config = dict(
    model='image VAE',
    dataset='capsule endoscopy frames (Kvasir-Capsule)',
    train_examples=42238,
    image_size=32,
    crop_scale_min=0.7,
    horizontal_flip=True,
    bottleneck='kl',
    downsampling_factor=8,
    encoder_arch='vit',
    encoder_norm='rmsnorm',
    encoder_norm_position='post',
    encoder_activation='swiglu',
    encoder_mlp_ratio=3,
    encoder_head_dim=32,
    encoder_fused_qkv=True,
    encoder_bias='none',
    encoder_qk_norm=False,
    encoder_parallel_block=False,
    encoder_inner_norm=False,
    encoder_drop_path=0.1,
    encoder_patch_size=[8, 8],
    encoder_conv_stem=False,
    encoder_layers=14,
    encoder_width=128,
    encoder_positions='learned',
    loss='l1',
    latent_channels=8,
    decoder_norm='batchnorm',
    decoder_activation='silu',
    decoder_widths=[32, 64, 96, 128],
    decoder_blocks_per_level=2,
    decoder_block='plain',
    decoder_attention=False,
    decoder_upsampling='pixel_shuffle',
    kl_weight=0.1,
    init='trunc_normal_002',
    residual_init='none',
    optimizer='normuon',
    muon_scale='original',
    learning_rate=0.014,
    momentum=0.9,
    nesterov=True,
    orthogonalizer='newton_schulz_5',
    adamw_lr_other_params=0.00099,
    max_grad_norm=1.0,
    max_steps=13300,
    batch_size=64,
    epochs=20.2,
    lr_schedule='linear',
    final_lr_fraction=0.1,
    warmup_steps=390,
    weight_decay=0.01,
    adamw_weight_decay_other_params=0,
)
Rows from block 10 of the encoder, named by matrix and row number. Rows with one number belong to one neuron. Each number is 128 + 32 x the weight over the matrix's rms, rounded and kept within 0 to 255. All counts start at 0. Numbers have three digits each.
# gate: MLP gate (encoder.blocks.10.mlp.gate.weight, 384x128), inputs 0-127
# fc1: MLP up (encoder.blocks.10.mlp.fc1.weight, 384x128), inputs 0-127
# fc2: MLP down (encoder.blocks.10.mlp.fc2.weight, 128x384, transposed), outputs 0-127
gate.269:090145159111105120111074142123129150116130145187155120106117096092120144151124146166113124185105124075093179120137153117105132104182120075170098122139137094160117102142120117108157130120129219153122076123124143128140074113136125121096067099109131121093177158122126112150184176162151081177092142126073139100158157173200093193154175176153145171167100147139116095130109131130128130143112
fc1.269:124083150123078099162120107151075126100214064100115131138056180102088155131179112112144093123049162172095098075134107102099045116121099138110144096151139170109111161128151135114134100196160111133137131090109142122112136156145163129137176150149148091093101150127099098129078121163134128133126100158118145115125148137160088095144111143145126159159152177167126164145091114118152117113144
fc2.269:098112153124122100120118155106127041095151165117102145124154165127096173111110157085144095107108122148149054123108147112090089123086130142074137097147124132131118154094132186117088108161168136148105106063103096140130100135114167140056094132132127108119119111097110095140125095128160092124137159115114099095129171112108153132171091135146141145148132132172149188136099085101150124139142
gate.270:070148207130098148102080133127140176150112146132105117078096106163124106080109162106141121110146106138129144132104097092109114159115181119122125099124160160130178153118185099176156086089120102080183128183119115122160146112106139163118130139086175139167083111122145078115128165131155110116085120133122125118140097130136158087115149142133124126122119138119077131135145219116132177136145
fc1.270:133111118047139117124139115159090118141111066154148078119158194143079093121118136126132125141127144108109128103118163123129092117137119128078118096147146119110117162157113094067157122156154159176140150092147123134118084115158178170091111105126131133117144140122111160107107107123156124156177099121126139114158183118131100134154167110119142139100130143137157081120116100132167137140152
fc2.270:122167182122140094119141102154153128123128127150163135094135115157090160144114134110147149094163130117120124169104118136148130169132142152141096135113104135142164153078138176143132109118137189101134096110126122136137124123179119181115081102168151097133158128172132108144143167091121140148114144100119118135155172123060155110163151145128153148081128166081068131098125120137121133144160
gate.271:194124108131156112094134143141163140154089142138129140147102138157150097095097152136119163071139108120176117130095099122185188120115115111140127077091140096144123124099101145133139175140170135124085126121147179087122091155117132176097129131160126182107148147136149142110083141166150143168181130140131165111118136109153109145148137148134137154114144111104169115142123162140137122128117
fc1.271:133114170184131135146146139070144130143147168163149126146123083113114152157116167092086117137147126125126108122110169118148143103097164153115128132123128123152078143138160112085168197097102117119100161141139162112128151120124142156102144154124133084155123100119117132071097105127077123062127132130144099129142164156159161143134085123134120121111128127141121103151091134136119130156146
fc2.271:155133145145158123122141182104115109091120156148141135109139129093122121125144129131119143108132087101128124128131104137106119115105114107116136129140119161123131110126123137115112144097126132122106149149120133144109091112151118131155105129105121123091115149123111129141117125142133075145141115146133141129101114128090199158138142151123151127111100160109135131096129135123131124160138
gate.272:188160157144071133083111093123149089083125119125131121151081073110079112092114134141121147126130120114153134120129088122118091126126161123155180116148130129157187129127145150150163153135105116144122113131124131096091157136090128067150148195112128110139067163162094114111124142102126143127171138139164106127115110069109127126139110132158146148154177217169081142151134109128096140134095
fc1.272:141168127135155155094116136144166114152059149130174130121135133124195092076124100116068141117161178153101109132118120124133126108070146148089113188109096139113127140146134127129134126074156120088164175088142143083140160094108128139167137099066185131130122107171111114155115152086121082139105130114117117125097147111115171161130137151068151099079140169109090105132141119140139125106087
fc2.272:125133134159117084086136135164155154113110149129150087115118127092165124135148106135111146133163130088094135141166125147158122145150099150085129093143114142105168134144137141118191114138160107157133123143106078098113109127132140112136097125135118127099137153159140109125154104120172116131168151152187139166122094107106151138118160121127157176084163139155102108090131141167126098081145
gate.273:142120097125095107120080112110166166093189097154100138134122119118089142116133090098175126124147145134082135155128198102113119108134114118110163156184168167118173165165146122150118099121192100144096164114133185095127137068098154126100138115167119131100109113068151141110111107157113152095111156131140093148160155150119094094169143113106110035095159126164124113129107131101108104094126
fc1.273:138145075054105114147146135135127107106129094186090092128067173090113123068141155086168132150128109146134121110099127138131084104147147154092143119127192122134124163165117063121132139111143118119183150091162145111130144115065096107172123137118145114103113125164081166177128132118160133075164115103107127111214094177144110180122111139128121118141145165116096119119124095131157152100123
fc2.273:133095091128109098085128120107133143121106115174110094102144142095112096122137136099109133138128158133129083140125148108110140120108127127061133126087155121122119130089119111090138110124171154139172177164138188088109121101114121094130126069156164130131126140144104117102126101148104129169099116138105158100117096143139134152098117109120134143114120139117135099106085152114123146121154
gate.274:154138088084055121166116047110120063079152139108059103083086106153184121178108194159142179100055118142084138093176123163153118090166124090155072117065115113126136053099148138141136124164176141152148121119127147134077053142139121066146102142030147167059114152157136213070171131095120149139128163140100138151168133102126175135087101125142088116148204083113174146125118132128131143119132
fc1.274:132079168157081062146141120095161101147128170118089088137113099172179163130138130193152123115126178113118125184155073112171152090109118102099134119064119132095140134093147137072134139139140180135179140164111129169133112127110135064053120129083160111085125127188098140142137084119115132174147147119112079128120125087127122103113099076135124152151169159113141181147083146132108087113139
fc2.274:123113102124101155152111083084118082145140128098144138127112098112198085094135131155192143095140129142133138127145126122118149135113182082103167121112125111098107110146115144096181140108112159120096147177126147157133080134145147086108133131101123156105159150160147140108156145068127190192114132141154134123100139158122135148123140087154133084147151142109133132107122141094114106083116
gate.275:206125081098081166113129093133127172118161157085121151158173124124146090093116108108120147129160115140134110162117105152110184158078175115135092142067089103149104123123166154109075096127111097118078067135153136096046114170130138117136103084124156115143098105094114109102099135077119149091163141101160160111104137106129105158179126110139141131141157161094110123098122121131170158150131
fc1.275:139099149160117123166103072115170116146130175126148079141147090129157126176114117100083123155132108100144136164129121152140096136126089076122142080152121083147131081124094163143120118143155102149124119145110135126119135151125104111104094127131140108122119146108106120130112153130155122145112155133176190145117154083098141131110120120097180204093121137123121113127167161152158101102118
fc2.275:097121108132141138101140171136120136142104115135161115101134139123147134124098119148136097129104110108075103100111145122150126157148076089138153131141100102169135128110127111130143103168114089124124109124109143143162129130130100116138113090115140125113094162138145148124144141149117097160117108128094119100104129104093118109111126117096092119121097095102124129179128130131129129081097
gate.276:139107194131093084112144125086128093138200099120131112182065129250140089150120140068149157127131053148089138152095103120140149095113131046112107082113173137170148139132154137083152134140142108144154095199144126113104177213088106119185146128166068095150169164135134145093137142151104144151122106139128131127101097106154139104113159132137125138115111182121135178137112145162058047076158
fc1.276:184155129060164154140147113117161099125142144116101150103147149185118184163093136088113112132125100156120134121148094136088102131125128074128130141145059143134103121070118135157165153107118114145142122159092126126104076129070124114101155141085114128133102157157097138128155103116096146100098059114118076070119163079145128070137151082090165068076093115134125176121144099081099104097109
fc2.276:174123097097121151155121093084143112088122149110160142118123096156111151163135131168115131135130192089126138162133151108114130114138102153135116149076118149145115109128114096111126137104130111112126137170094094114138128098137128112148147142133109143122151134120123166154109127099144070139130125136145117113137123119105159102162138127122107102124102125128117130160116098105130125115172
gate.277:092115150154117094098169060178116145123161072200110132149103147143128101166082092083141075091165132165124103139150095129095117067151187100150130153156071139169089091131136118118120111127142141068129126102131126093161151120096174125147135157136115101176110125151138119124100093132148139118090166094085181095150026141168179141122111145140148057122088117146104152161132116083107115088132
fc1.277:182131095159195139167156087155171129114118161127138112122111123177109148134089089122127142144138125135148150130151143118160142110099139124140137090120122112107150087096126112094102097077137246093113092112081169139124096134157197141122126113189143138112135122126135109099125128131121130172116136110115113071074129104106137102135146121135131072128133150146173098141131133128144082110101
fc2.277:156132187112134136125138135170109125150142153146133127126164122140129167130120136109162117182073139084128115155107101140141091126156143125161140091140130098137168154135169081104122089079128148099097109174119126121146118149185141191141157120181154166095116099121108100094151117117087177129102138084112135105135135115052140121146123170135136153092109125088168181068122139142126149133183
gate.278:164113129082126140106116110131119101094072120129142076098148150138119126102058143117162122118156090110151153168152073128154168144147097095151102171163134147127146104190097137138153138125161139163144137070098124119089172088120192149149104114144135112105113137130096118152120153139121101072145133112132114099133105159129123150133150121121134127095115149124106105154139051140123104058097
fc1.278:141150041121125092121139102135151155063145114166138114123125092167087156084123106132127136110153090144102157104173111133163119125171111095162127070102140146149135129127153121129107117139166130152136101093093139118102125135124102127174112092073122132113117139124173119122111148117165136117132116118104112146154091093119138103133144094148110118111102170114157162202149125081126125119147
fc2.278:128138094129135130148150105112135140114118117160115091118124079134113125131117112136130159123132118136135107171136114100122118113160107090107123154114140116125112118122112156163128142132124136125125167132121135120128158154187114117104068124101155134135112130134136108096098130123118107116128135153103115141122156119119122089113143098105112091125111099145133133136112110126136141140145
gate.279:127143183123116178113145113122150112168106115171090117137148112128162119072084089104121147136112156148080131102124105155125115115126114108106120164145114128165138124160131130120122138144103111152138122141135138128170151092136134086085085141093129122107101147102077158140120114079116158128115116134130151110138176140166145076136140131145129143085157145163114160137133089152078109151088
fc1.279:163143086118147126160138128137086169115131175092117148158105115111095136089152118114096162120120141141181138081101134144131116124115110147158124103124137094113132130119118082113141152097131175124121152101177179133084140115130123140108119121097118153166149151087077101132095145155114099125143118128090104105102146140091063122124093128172122150125140125134114124124121148130137110186126
fc2.279:166119108142117131162176099097111160116142127130127098122134115119112118129133113105087090109142108150149125110119112136104120139139086156152137151112171113133148111127129133131089128144132106127152156124127160131118133117129145129123140148105120115131119153095100095137079127134136130162102119162104126096086134105117095137103111158133125124117153122133119096131128097127129113156115
gate.280:070164170105115160165122130111084097133190112082111145109197101141118155158119160133154170161088096130121135152216133143163129161174122171109117140134143164092120164107148085168079166150103072170168117169092166131065030147107093120083131208135134163125072135115224136150255124070177202094065072141100110112136146152225124113103125140166172121186111102138226130102119083139136208168173
fc1.280:150058109164220210227148082145165203255086195160146098154106153065239163171107136188089156124233037135055213125181121166090148099020103090060167131089159162188115070180059174045087099154104135135075129171111156189194159132146107076100132057104108155207096073184113179106129139192051076148115195188132240059196118171108119159167121072132144144119125139092107127149106192154171011115054
fc2.280:231063112248189115176125109120182206098054156131137085245168109085206143203121225088104147171192095091047189089125150121112157152080146105055148192122200135147199132114076164069081087112139145181112205115168121222184210145115092106128186060165116170170161068209153151085100096101076114183198134072129161150126118082160071139184109094166109208161097083146115117171068107151194036168130
gate.281:084163135145096141193052167157117100117116148094130156148099146136125145160119180125137143119166160130141134091114104128136130145107087121131149151094137176083149196149138193109130123127107149115163111113111141091112139106126080164146166117112104136141125095104133113132112115105157150119081117100146168106107103125126168111142129112109149134120123095134140054103141092161161108137101
fc1.281:140109106167111153113146104093125094142117164103151145177137134134175139155160143153100134083137129091115141117149156163128141120132100106096160096152119154132126161081117140131107108098085109165108109134128131128145180144109154148132168138141158070120117133118138158153110180137119123131119153185130125159129129092144198170141125121104147131104129153085146091097149121095154105148131
fc2.281:109120109139120108105114105100120149111119148129157133119104145122109152123133132114133113099133149124135152116156141130134106147132113100133121153117158112116156107147150117126151133144128161129149115079112142113112135143102111104117156107135112126155112141127139109077167127124122139106117136097145123125131135079090120153122124121112149138136085085119140087142090139122090155127122
gate.282:164102127163168107084159090152102093125114176174104162164089120114102145076131124115108153128144106147149182136142130193108117089082166103069112188117126102157119156100095134156084105127133108155092131119144107126113210105128100121153175134132159142159135104143156118115130169115096128109118170093096146151100087160096119094130120119126129150142096128072125150133086115112182123168162
fc1.282:129127140137105089108133071161115133120085173103112126077105116134134092122083129121135128148080146182130091154172083144158129138136099154133153126128125167135156124110109118086138180118117154088157107145144170137168107114123143098116138145105134118090101132106090102141142097153101124149103147110128174136148120093121164134116127125157135081114134186116148135151131140120149128124131
fc2.282:155121090132099133123158100113143147078127158167107131109117113145114100146138158099094098136133125172147108154144145121155126169166152137150105134095143116141129110120119174147122086122115176156113105109136139121138128142127121102131113137125124128127119127170137132135088151119127101110110145118139156074095105118099089133116132114136090118135095093116116114119122140097135124114118
gate.283:165170174149164102119137077155155185143110117102080176136128120170075151133093128157093124120167140141123125108147147163116154107153145177111090140081106127148140136124105150082169151167090193143116159138129133136109147122057115093133159180087117133145119127158178106112162127118164179136094134156067082097098122107130120120157084141140125062107133129098165120165167120093117162146155
fc1.283:141130155117132098105099122112180130116101145134114167144104153147129115133129104149122130163107115132130141131097087118179153106131158160100137149143099133142122152090124103151158109113114114135156144143107127121168171157113148095129119150091156142137114184125174118182102129148151141119104121105123125139153110164088092118138144126142080156131177119118139147151140175131101106173145
fc2.283:150123136102125168145124092119096119143127095151143132110119151130108100132128107118115109133144155166090117137141160143115156121123184142152128107116139109117144107153179112121107114093136120123140123156151130120148085124068154114119097081135116151141136127101125108122100127107132088113096095125118107127130128108105118156126128144138147115147114120126144131168102145119105111100131
gate.284:102143120115109140169127115114180124161115101141182168154155125143145091101117124129121138159100118111060113167154090112134115157119128107095095110120135150109141102135129159138106118076102170127139163188174110137099161066140165126117144090131087124117125076126100132061125184092157104141131140146171116121135144132113114140157151131118095164138177126127139086091196149115146117124119
fc1.284:110105128158108115112132110122163133136107155162145103134126143134147139096141163118151153128142161108092126104132097139135096120146123111140121117119154104144087130141108141126111134132113107168161088118092117114136162158088142139144140118161125148105173122105164183116116165127134163125134137153120125161121130124158115092068098147156167147133124101156152133134078112124152085121128
fc2.284:156141134119120114097128141141120148161134125123117119125135133126122148124110171081141148156140168123101139085109128157116092093126132134108147142123160131155133133136123151122158139132145129142124108120126099111108159184125116143116118161122153107106112114103128157160178119128109161101148100139112102059146187086117104109119171157114132124136122159113155154147125140137130136129127
gate.285:112157136140115106097131136111153167078182095073110146133162130115150091211119170153109166095151184116129134100096120081147120128131130141120149109142173117132125151152178115109100125142148126134136142154177113065116148160149116118099104183108124102180101146128105105096133137102107129124126127081135113112099164096134165147118131162144109138126112134122165054123139112088097167118132
fc1.285:109151105089129150124139112155139166113107079120111117129099102154104116132066130118103127163177109126113147118156121125113118152129083143112186149163070153161138179174067132116124128172109098176145096105146119166079134189145137125142141143148138133163112089158108119132143137145127084124153127141181164113123159132102100171156145129099106131157111157147116134152139132114084118111100
fc2.285:134136143153139106113141120123167114122117149112131140171098102136114154142128103137128157131104105139105135143123137136126128140133120093130154165149115084114129086128100106133140093100135096112160123142125105115117144166134118100159112091162136140130139126087117150137129124137123126136134122137145083156129136139139129147124122134106137119157149111112093089124143140086160104115112
gate.286:109138142154118146136120090110117108084082120111120133140154164133134094101109106139118142138139100122181064119106135112126070112127144088134121104152114111118186110114098136153117127094123154147098135107122090122121190061123123123136108120127106133167121168065076122167107123162097085114181181146147109183120132074168164127170122096141133117066160148113087150124159116101113148137118
fc1.286:138089117055148127170104093117123078126146127123120108120127103152097089096133119131168138116110124135152143148080118131089130142119121067133104136129117078153142146152162123077146087167141157132115093108099143178150144112097124137070109138111139134151124138103133128049173127129114136105163169110132177120152111120153071146160085099111153075129116093163149122115153125157093097177145
fc2.286:137128103087156122189153117165165121134111125116129191088154150176098134123120105129143109123065115122147100172124104135101108162158102104108114128143149109112172113140159095123151102127094148113125118120107115197134099075123119117151102134172114193132129103100136154101148087125065107124157187108141077158137183089101137077146126073096103099126190137141163134131114145127094136176148
gate.287:111167115119111154159125153110166171171136153035149135070127158085162131125086154129097116155125122150140099151130159133136137180114105154177145100138143128117105121123085117167133086139138116112088112120120126144175095065144165111144120126099136159134042155109125098112157102095099101129136174135149144144174177161119164124166158135068129153111101056112077135143131155109097186138076
fc1.287:099124095142113114099130173101105138138125159143099170140109177107089076114137136105157147147123136116076112079104137106142138127164138150119117130132148096148138155115182070118155107097082154124100123126117150135133152088099134173140103204156117156145132172099169145135144125091150153121127126164096130133112119152102120145123086145138139112110161130113154117156157142167105166148128
fc2.287:093120126133127142124088114120130155137149127115131157158134156151114124124141158111143107152126141118082141117123143101095132102113136128152119106124157146129161125108139093129120147125077083091097156141086138142149131090183086160147119133115132122135127161097110072099126158132138144117117140104125113181098116150142088109110125109136140117097118125118113134129121115129141139107169
gate.288:131156128136141140185152172081091142135161203147101126124124142097109161142113115126120192136122157113182139100118163176101166095105121135137151125100135173159153173182134049111152185117140166094132140150125168103118177066133124151106178169066089184108122172116059061100118143092100180105149094105127092139173161151174209119120049133115085112124150108099108136113135170110169173164149
fc1.288:083148171113176125183123118189085069008059163107140050075135196051118155223052061139113130177138132087156093137116049118216128105193137081133091131129167168071131123086242009095048122096200119143079129160136157168053108145186092143155116158156146154069185084093040088072089190118057163098177156099065121116156191214061155139121170182133103159122138086154221176162096103056161126106169
fc2.288:119114158115152099059126136096079133008065158115122048076151177044218106228095059158077055153175118124129100074213044099118139147205099110189052193053059155109147026137189072116069046111212128115081137136115091238066037220182124062128152044159193116137179123185157209108119220140024119084069182179056211149160187152032144145106169137134167199117099132191143143122066065039091100128189
gate.289:158134183126079104169133133070134193052130087145112123053109137168190162105136126098127131124125101141134143083137141186175123155104126077091144160092125035136165126131110130172139122161118190116109138155106140072141132106134076122152111051126123127102074139064083117088168103122124105112156151105162140175116139077226126114134114132123183080098129085151094123119106081126129119153093
fc1.289:133139102175129077131141120074134206121088160135181114110148143161158181111106141154093178162128158119168114129137186195121152123148075183155139146059106110085160111128173152132155119096068159106133184083127104122169139087120119163136162115152112094123115147132074068138087112134158118090094160123112123110100173101113115157070090099048147130133138103128143128163075160127186185116168
fc2.289:101145128160130125082152071200180147120158082160162101065068129137173150120132175167109144156093067101098078153121113137115169118143114142121090090145113177106195133125140026180122083044111082129134146105108140077121056172123117096171138099185129105211140191158127134097137136084145110112121125119139119121130102123091134164078148125100159149153164120103107118155114160095142157165139
gate.290:070077140066167147116117136102173150101167128171105126067068072132108151093180120102113116080119074176178157149173136136105045107093127123093090052142110158135135141157058145096148158165120122149131093124150094167163126131116087066135117118152071181140132128196165152139167120168073138082098088090079131116163121114078166094149108096169079101149129121117192118112178151092102178095119
fc1.290:118171129135071108116126148103149144162150117102152147150114140112111116151129135123130083101140156184114130085118147121140116111122091145104145190113105119148095111145084135102141140170153158120056179078145136128076173155107130112150186173146147091193087112149159148142169128125137060133105129182155151118182100145133127131173134090133091161163149109167081124119133157143120121197108
fc2.290:134164085109073051109127129135113149127089173093137142085103112149108118083114136106168117203178174165158161100113113104134065146096109160143122126139095119154099113166065180138140130179141167156121148105160080120109153122124103185162168163131060111157097067121153168128162154089092060133075160172206116110135112136126153115152167142158076118125096128132146118135155131156069127161143
gate.291:183115184106154149143129161180144099157151098118150122183104138125124097106140132119174121082095137148078106017145155153089087095137157125142125139104156133093128128119165117139150124131128133159111147102155144130156159139178137093112105099151095174099179094149131117153140083135094149143185153152078110113146074124106098101132132174114180107152173093141107123125070115145130139159127
fc1.291:080097175142147148160145144164115143165186118106138109136152124220142149143160112130095120157109144087146129163082129169133104130155120130143083102174115146157127124134146159155129152129104115124112098193132114087110101141095129145173127119181133079145148131157168134108158071104104129129116116119177093130172130133158171200173124107144129159137126143143133110154127104141120121133097
fc2.291:115130147134126131135118166125111096110132171158120157117106102139132143145134106145161133135131136135143129121133164094120124159133155111138121116103115154124126145132111134145140141116144143125133095138140101152117147111079159180124123113157138138122136130141126131113139137146132142112115132137101135132131140128120140118114153109148096072142145152098120127128111103127124134130127
gate.292:087125131133125135114129091117095127141100091157132210170110119171115149090148159118158113113173134117141131110147192167120110156124144203147111132175105194080137160089140155168137143125105070105128162173099140105105122091127123116152133161119117171091117096175127121123106093167077150085104130081173130138147112126143130116132125148085186115112091099144126109126151124117153179112159
fc1.292:093151138168152099133126126117028112100133109097120120148093134161133142071149178136143140121127106160117168104172145203112086081155093117114090145121104131147129124138090149162125123180094116142106148105110128076122108117123107150139081103144152140136124157105190125164130147156157121121100120133140117145104081114118103159108134095102174186144128096139137118150094121155135122135144
fc2.292:087143124126128117173150143139156112122132100184138140123135112145150122145118175113126114161124131146109132172123127085120126124122137133165123113130138088132114111136150093160087145154108133149136152132159085160126129149112127112163138147096134151147133109142138114130145111129157172101147141117099142134159128149124138117090119153151137149115161103138122097128166145121163155132144
gate.293:061110146103130092168108133140136154154153075137093145097169128114169119126155166139127172129121127100106159090107148216152115132136142082169090137157085194154108156131109086170138156131153155145114124118108106120123143102113138129133151117110120110135191127123185135078138148152124139129170165131120109152145113110129146150108149123171095156147142188148077140124145118062132112111091
fc1.293:115088125104117091154105186146151161120119133181137128095162139093160176095130114161127100143112108120120138124116119135111137139130110104158142102121138164113074117128132108129139150146139125144165145098116145143171114119129103089109122082133117137114164114104121158131093131168113116123087141151102122146144137101121139081148197109156074120119111124099094146146137104099152159146145
fc2.293:113127144107126141136109134123112116119143118118138096130113133143119149100118116144132095164157102138113109106108119102118132130138163124159107118107122143141159120107102114102142116126121174105156133120117143133135125143149123133137141151130115118130115135117133084126098131145117149125145126148140141077161136129126108118126146106145116123122110122136142106180111113147136155163175
gate.294:149141153110109128119140118103143123108106092181150130166152130124099100064137126091096169068124131096127123072105120152136096146122130139103123119155154158144149126087116097122139138115118173104127157116113170094161149094147100086115137126151143113120097121149120105143069129137130149105186123101130149122166136195162132084145118154148105074061126164128159100157116129142090132152165
fc1.294:077107117131104144169131095185128166138162135117129127163135121156125135153131096067147096148153175133112129155113153118126116153146089110156157117136148116148145164150098112152135119102135187084110096124057109116106088138133119124157092147132128076119144100152149146107126119105142132139101119138134130186139123149131177154153127115153118119148105152161106172123103116130117154164097
fc2.294:091138125145089167150112183139154103123129148128096163149133130114114150159130105130109117106143178120089111122106139115127125159130156106137109144109133107132128147112121114080148130126112173149135126091113077151146124126115110117153128132099169105143141123154098136094135094083129130163131157171148125116091162137125138124138131118100111116090129135106138174133149141129116102139101
gate.295:124118135135143125152098090102122113128122113141108127097181122162145131126152105116123092079128187143153153131117111108100114107082132145110128141093076182106128101154165109126086120062141082175139110107161160069159131141121122160091107103128113150122106083100113146113119152108101132076135115126131120138150166143161109120158107111152132101173125184148132114140155136141178095160152
fc1.295:112109150162084075124159123121119083089144165096174130140103119117145118134115154155155088121081170134107129132124121132144125098143124098136160158124141109139155126147114137118143150114146136133083109113125160122115147158123146115156167163117132132119132165126120120145086154152135112126112125144134118134137093120112121087118147127152128144121133138131095115147089125162086106110128
fc2.295:127093154126075133112145096137098081124154148166088151148089144115121085103121091143105130138104145099189138173132144106164101130146116119119138120127130130143132122158110107172196144110143148104158152135115078111112135185099157132124159156152107135127113138150123138130134095157117128111133116176153103134110102162147116115095147108160115136123125124149108144122123103132076113129065
gate.296:112147166096094171125102134081157056119165126113104144080163097052139123115132149133137100095090100159166107172087121185182117043080157112103145171152055124147168205111101126141137163139103163113100120149106160137151197181054071137082090178131124117140086086108111089110102137083122144124106120177122154123140181130093095097167079126178096136153114184146147147084247137236159117136122
fc1.296:080104116169133081100137065099122156134165130141088105136131131155109092102185196102100114084138152162134132103136179123091115134093093122106182142111104111212157110177130123150054117159158125161111106083140061139101172153161055126176192100144144130154084109150219213170200135124109116137138044055132068174159207096171137177118122080106143102108104050087112111094089202118130096143110
fc2.296:052155117185122042078115112128106137124149101160166110104199119000129076055125180026144069074097209224092135134068193183135113165035153059028149155066155183156215202169035117086121099147137168168185073099189117048072173171154099115095065184169236134085017085173183154063255130011068141120191096094131092097124201040079099146108138075099174155086224120026217136096180236150093088150155
gate.297:144139120174088136133122169110080043079145065144115142111126108129193127072122138116107141146082096116157113114169184083133131106107147168148122134089091181147124093127156105146099145077092095136131191149119065124162151147142169118167160063155124084148116115106101116112135114141110126126131076153144129143143117133141158130094141160062109124121090132113149116128148118148147126162170
fc1.297:143100129181089136132111093136099114119111181125078137107122096153124131117134173125140103157075101113168143128110102143111094114114132151132086167086131098164085126127110191221130161115141147098106193091183124120133144117162101138127099153162114086141160120110115148128145114122119134134120151122170124079142116096164168117128112142101165188150152087132114123111111080106149140121107
fc2.297:092117156153123147129140116116120124091143149097097115104170131151101100108141116135115121115141110127129110106125072124105122153112117106140163147104152148135111120138155087131142169124112160163164139135095090153169146122138137132145158145127081079153122081095137121120125147110151165120090157105174164198123116120110173118161120134188075178156105119152109107124092116167113162185128
gate.298:107150110155118135186145143156129125185096147156118125128098108165157099111124127126190143092148105108166183191096126129157099119120131160136144136105131119059111178126171147130125143113165151154098098075106209164133115128144071144108122167093125147107115123129118143094165098122122182111135174139138145133082130187115108141146169133152140094142112077106163167140173152101120118089120
fc1.298:148114119110111106155147090162147139120108142159099122126108153136165145087071175106150158122155119130080169142149121143083134142128137129078076130136134111151100124142121134111104162159183211104147134126054122150148116173171141117132117121078156115120091094171134136101144112140165077133146153072147125085130136137125150121183136157134143081113089142125168127111108098121130147111130
fc2.298:088134148186160105119130078122133147106083132104162116132107105099136125124096135078143152140160099141132141128160093104120128151114112124110126120163124087114109147148083153099154141117149161098201160100146126130094144139143126175081091132147101153102104078130146125168128123058104095151078132113164169129112105134113182146152124126179156121116104127096145105125109153103140135112149
gate.299:122101122135080134127128066132176152119162174115136166129154144122118122110143115153135142096102120129170160107107126210076089082120165110101081152131139116162091130098091183174176065120148136151148100121079160128085166163123129104138158147132148133110144111094137101079143132110181104113171158135112123117154099160129108100152087192150185161129157157093180152100130125110150153115099
fc1.299:080162078134139138112091106128097060065144148103127104167082101129124141143175088108174159090140114132126132150124157097159109116127153129113092130141130102093149107146134138125100105195122055179090101114133118150064071161164077084134144132124084129114120170106121148178102153130181172157125113162114123122122163131151091072110210109166146124113136171147126181112136134138124088157092
fc2.299:116128144083118148137143153132100053128145099109113145137042119114117185048131162199144111134149156107168121199161171123152155106171092114097131127127120054113190192111155096174059041141123108137171151156102118131123124183221109133107119160127120173117087191103118217136161155092085173120189120155081134141122134179155109125080152111206055063137213157128149197121084123146096116183132
gate.300:151146156132115138151173152147155184174134091153165170137132142125069136133146066122127137122088128154100118174130129136154087119113109123148175141130114124116108100089185105122144159092114162127154096138143152186139163127105167150174107160171100111145132122097165127141163115117112084110131137092101093087173158155131167138142130151152171170159163083163127097165151126144118108148124
fc1.300:140127163127117118150116139150123157116153140130116136128119118126071136136151132116149106136117098112126110150158082180156147098165122139106086118099129061145158109138154144115146152168157121070167160116109144133112161126171077166140123097059132151119139161126128112108131138114102138148125133146107117117096128149114120114119134157144103110143086132126108098174117129144114127173101
fc2.300:142118169179122146179129125088150126105121146136152114137151168154101136151112128107092108139115069125105142110150122116142113149157138149128111083122143091112191172165180150123175149090111126117142087106083142135118123080105125118175106099137108107153152073124099139118085104097137141124130143096096104129125104177109148123121153119177117119064152131109094152151138130092161166126146
gate.301:116118176129158134131151119114153121114140076115123129117097123155106097127119143114142105151118105144147058131182137133139099189148086162087161130196147100125137166136102121188114089144122139122112144123138105124124166141158133112147109129126163150133133113148130130135124109130134150107168118095128195172105112138187074121072118177152133120158100121114104122169117133149161141109129
fc1.301:123107122116120128136098133129149139154110100124160162140166121107137123147123114103112069119179122109131180111121140150154149138124120161146087171081093162129161143108082104101135155118126155110097162104137168116113131174143125139137147156090117117104144098171137123118149149136155128122149106134133130122131128151160107118129111133119129110132154153124110156117146136136116158113078
fc2.301:126139140121110127109096116103099146119112105107117160117139128140135075124121101143154112141133136141147117114116111138117098091165106108122091102108152126129125151149105119137103185133149126116142155108105140106098108118123118129104135114106105130113148064132118136085131121155109110098146115123139180156117111121090086118149121144142099151124122144149148116132117130152106104133118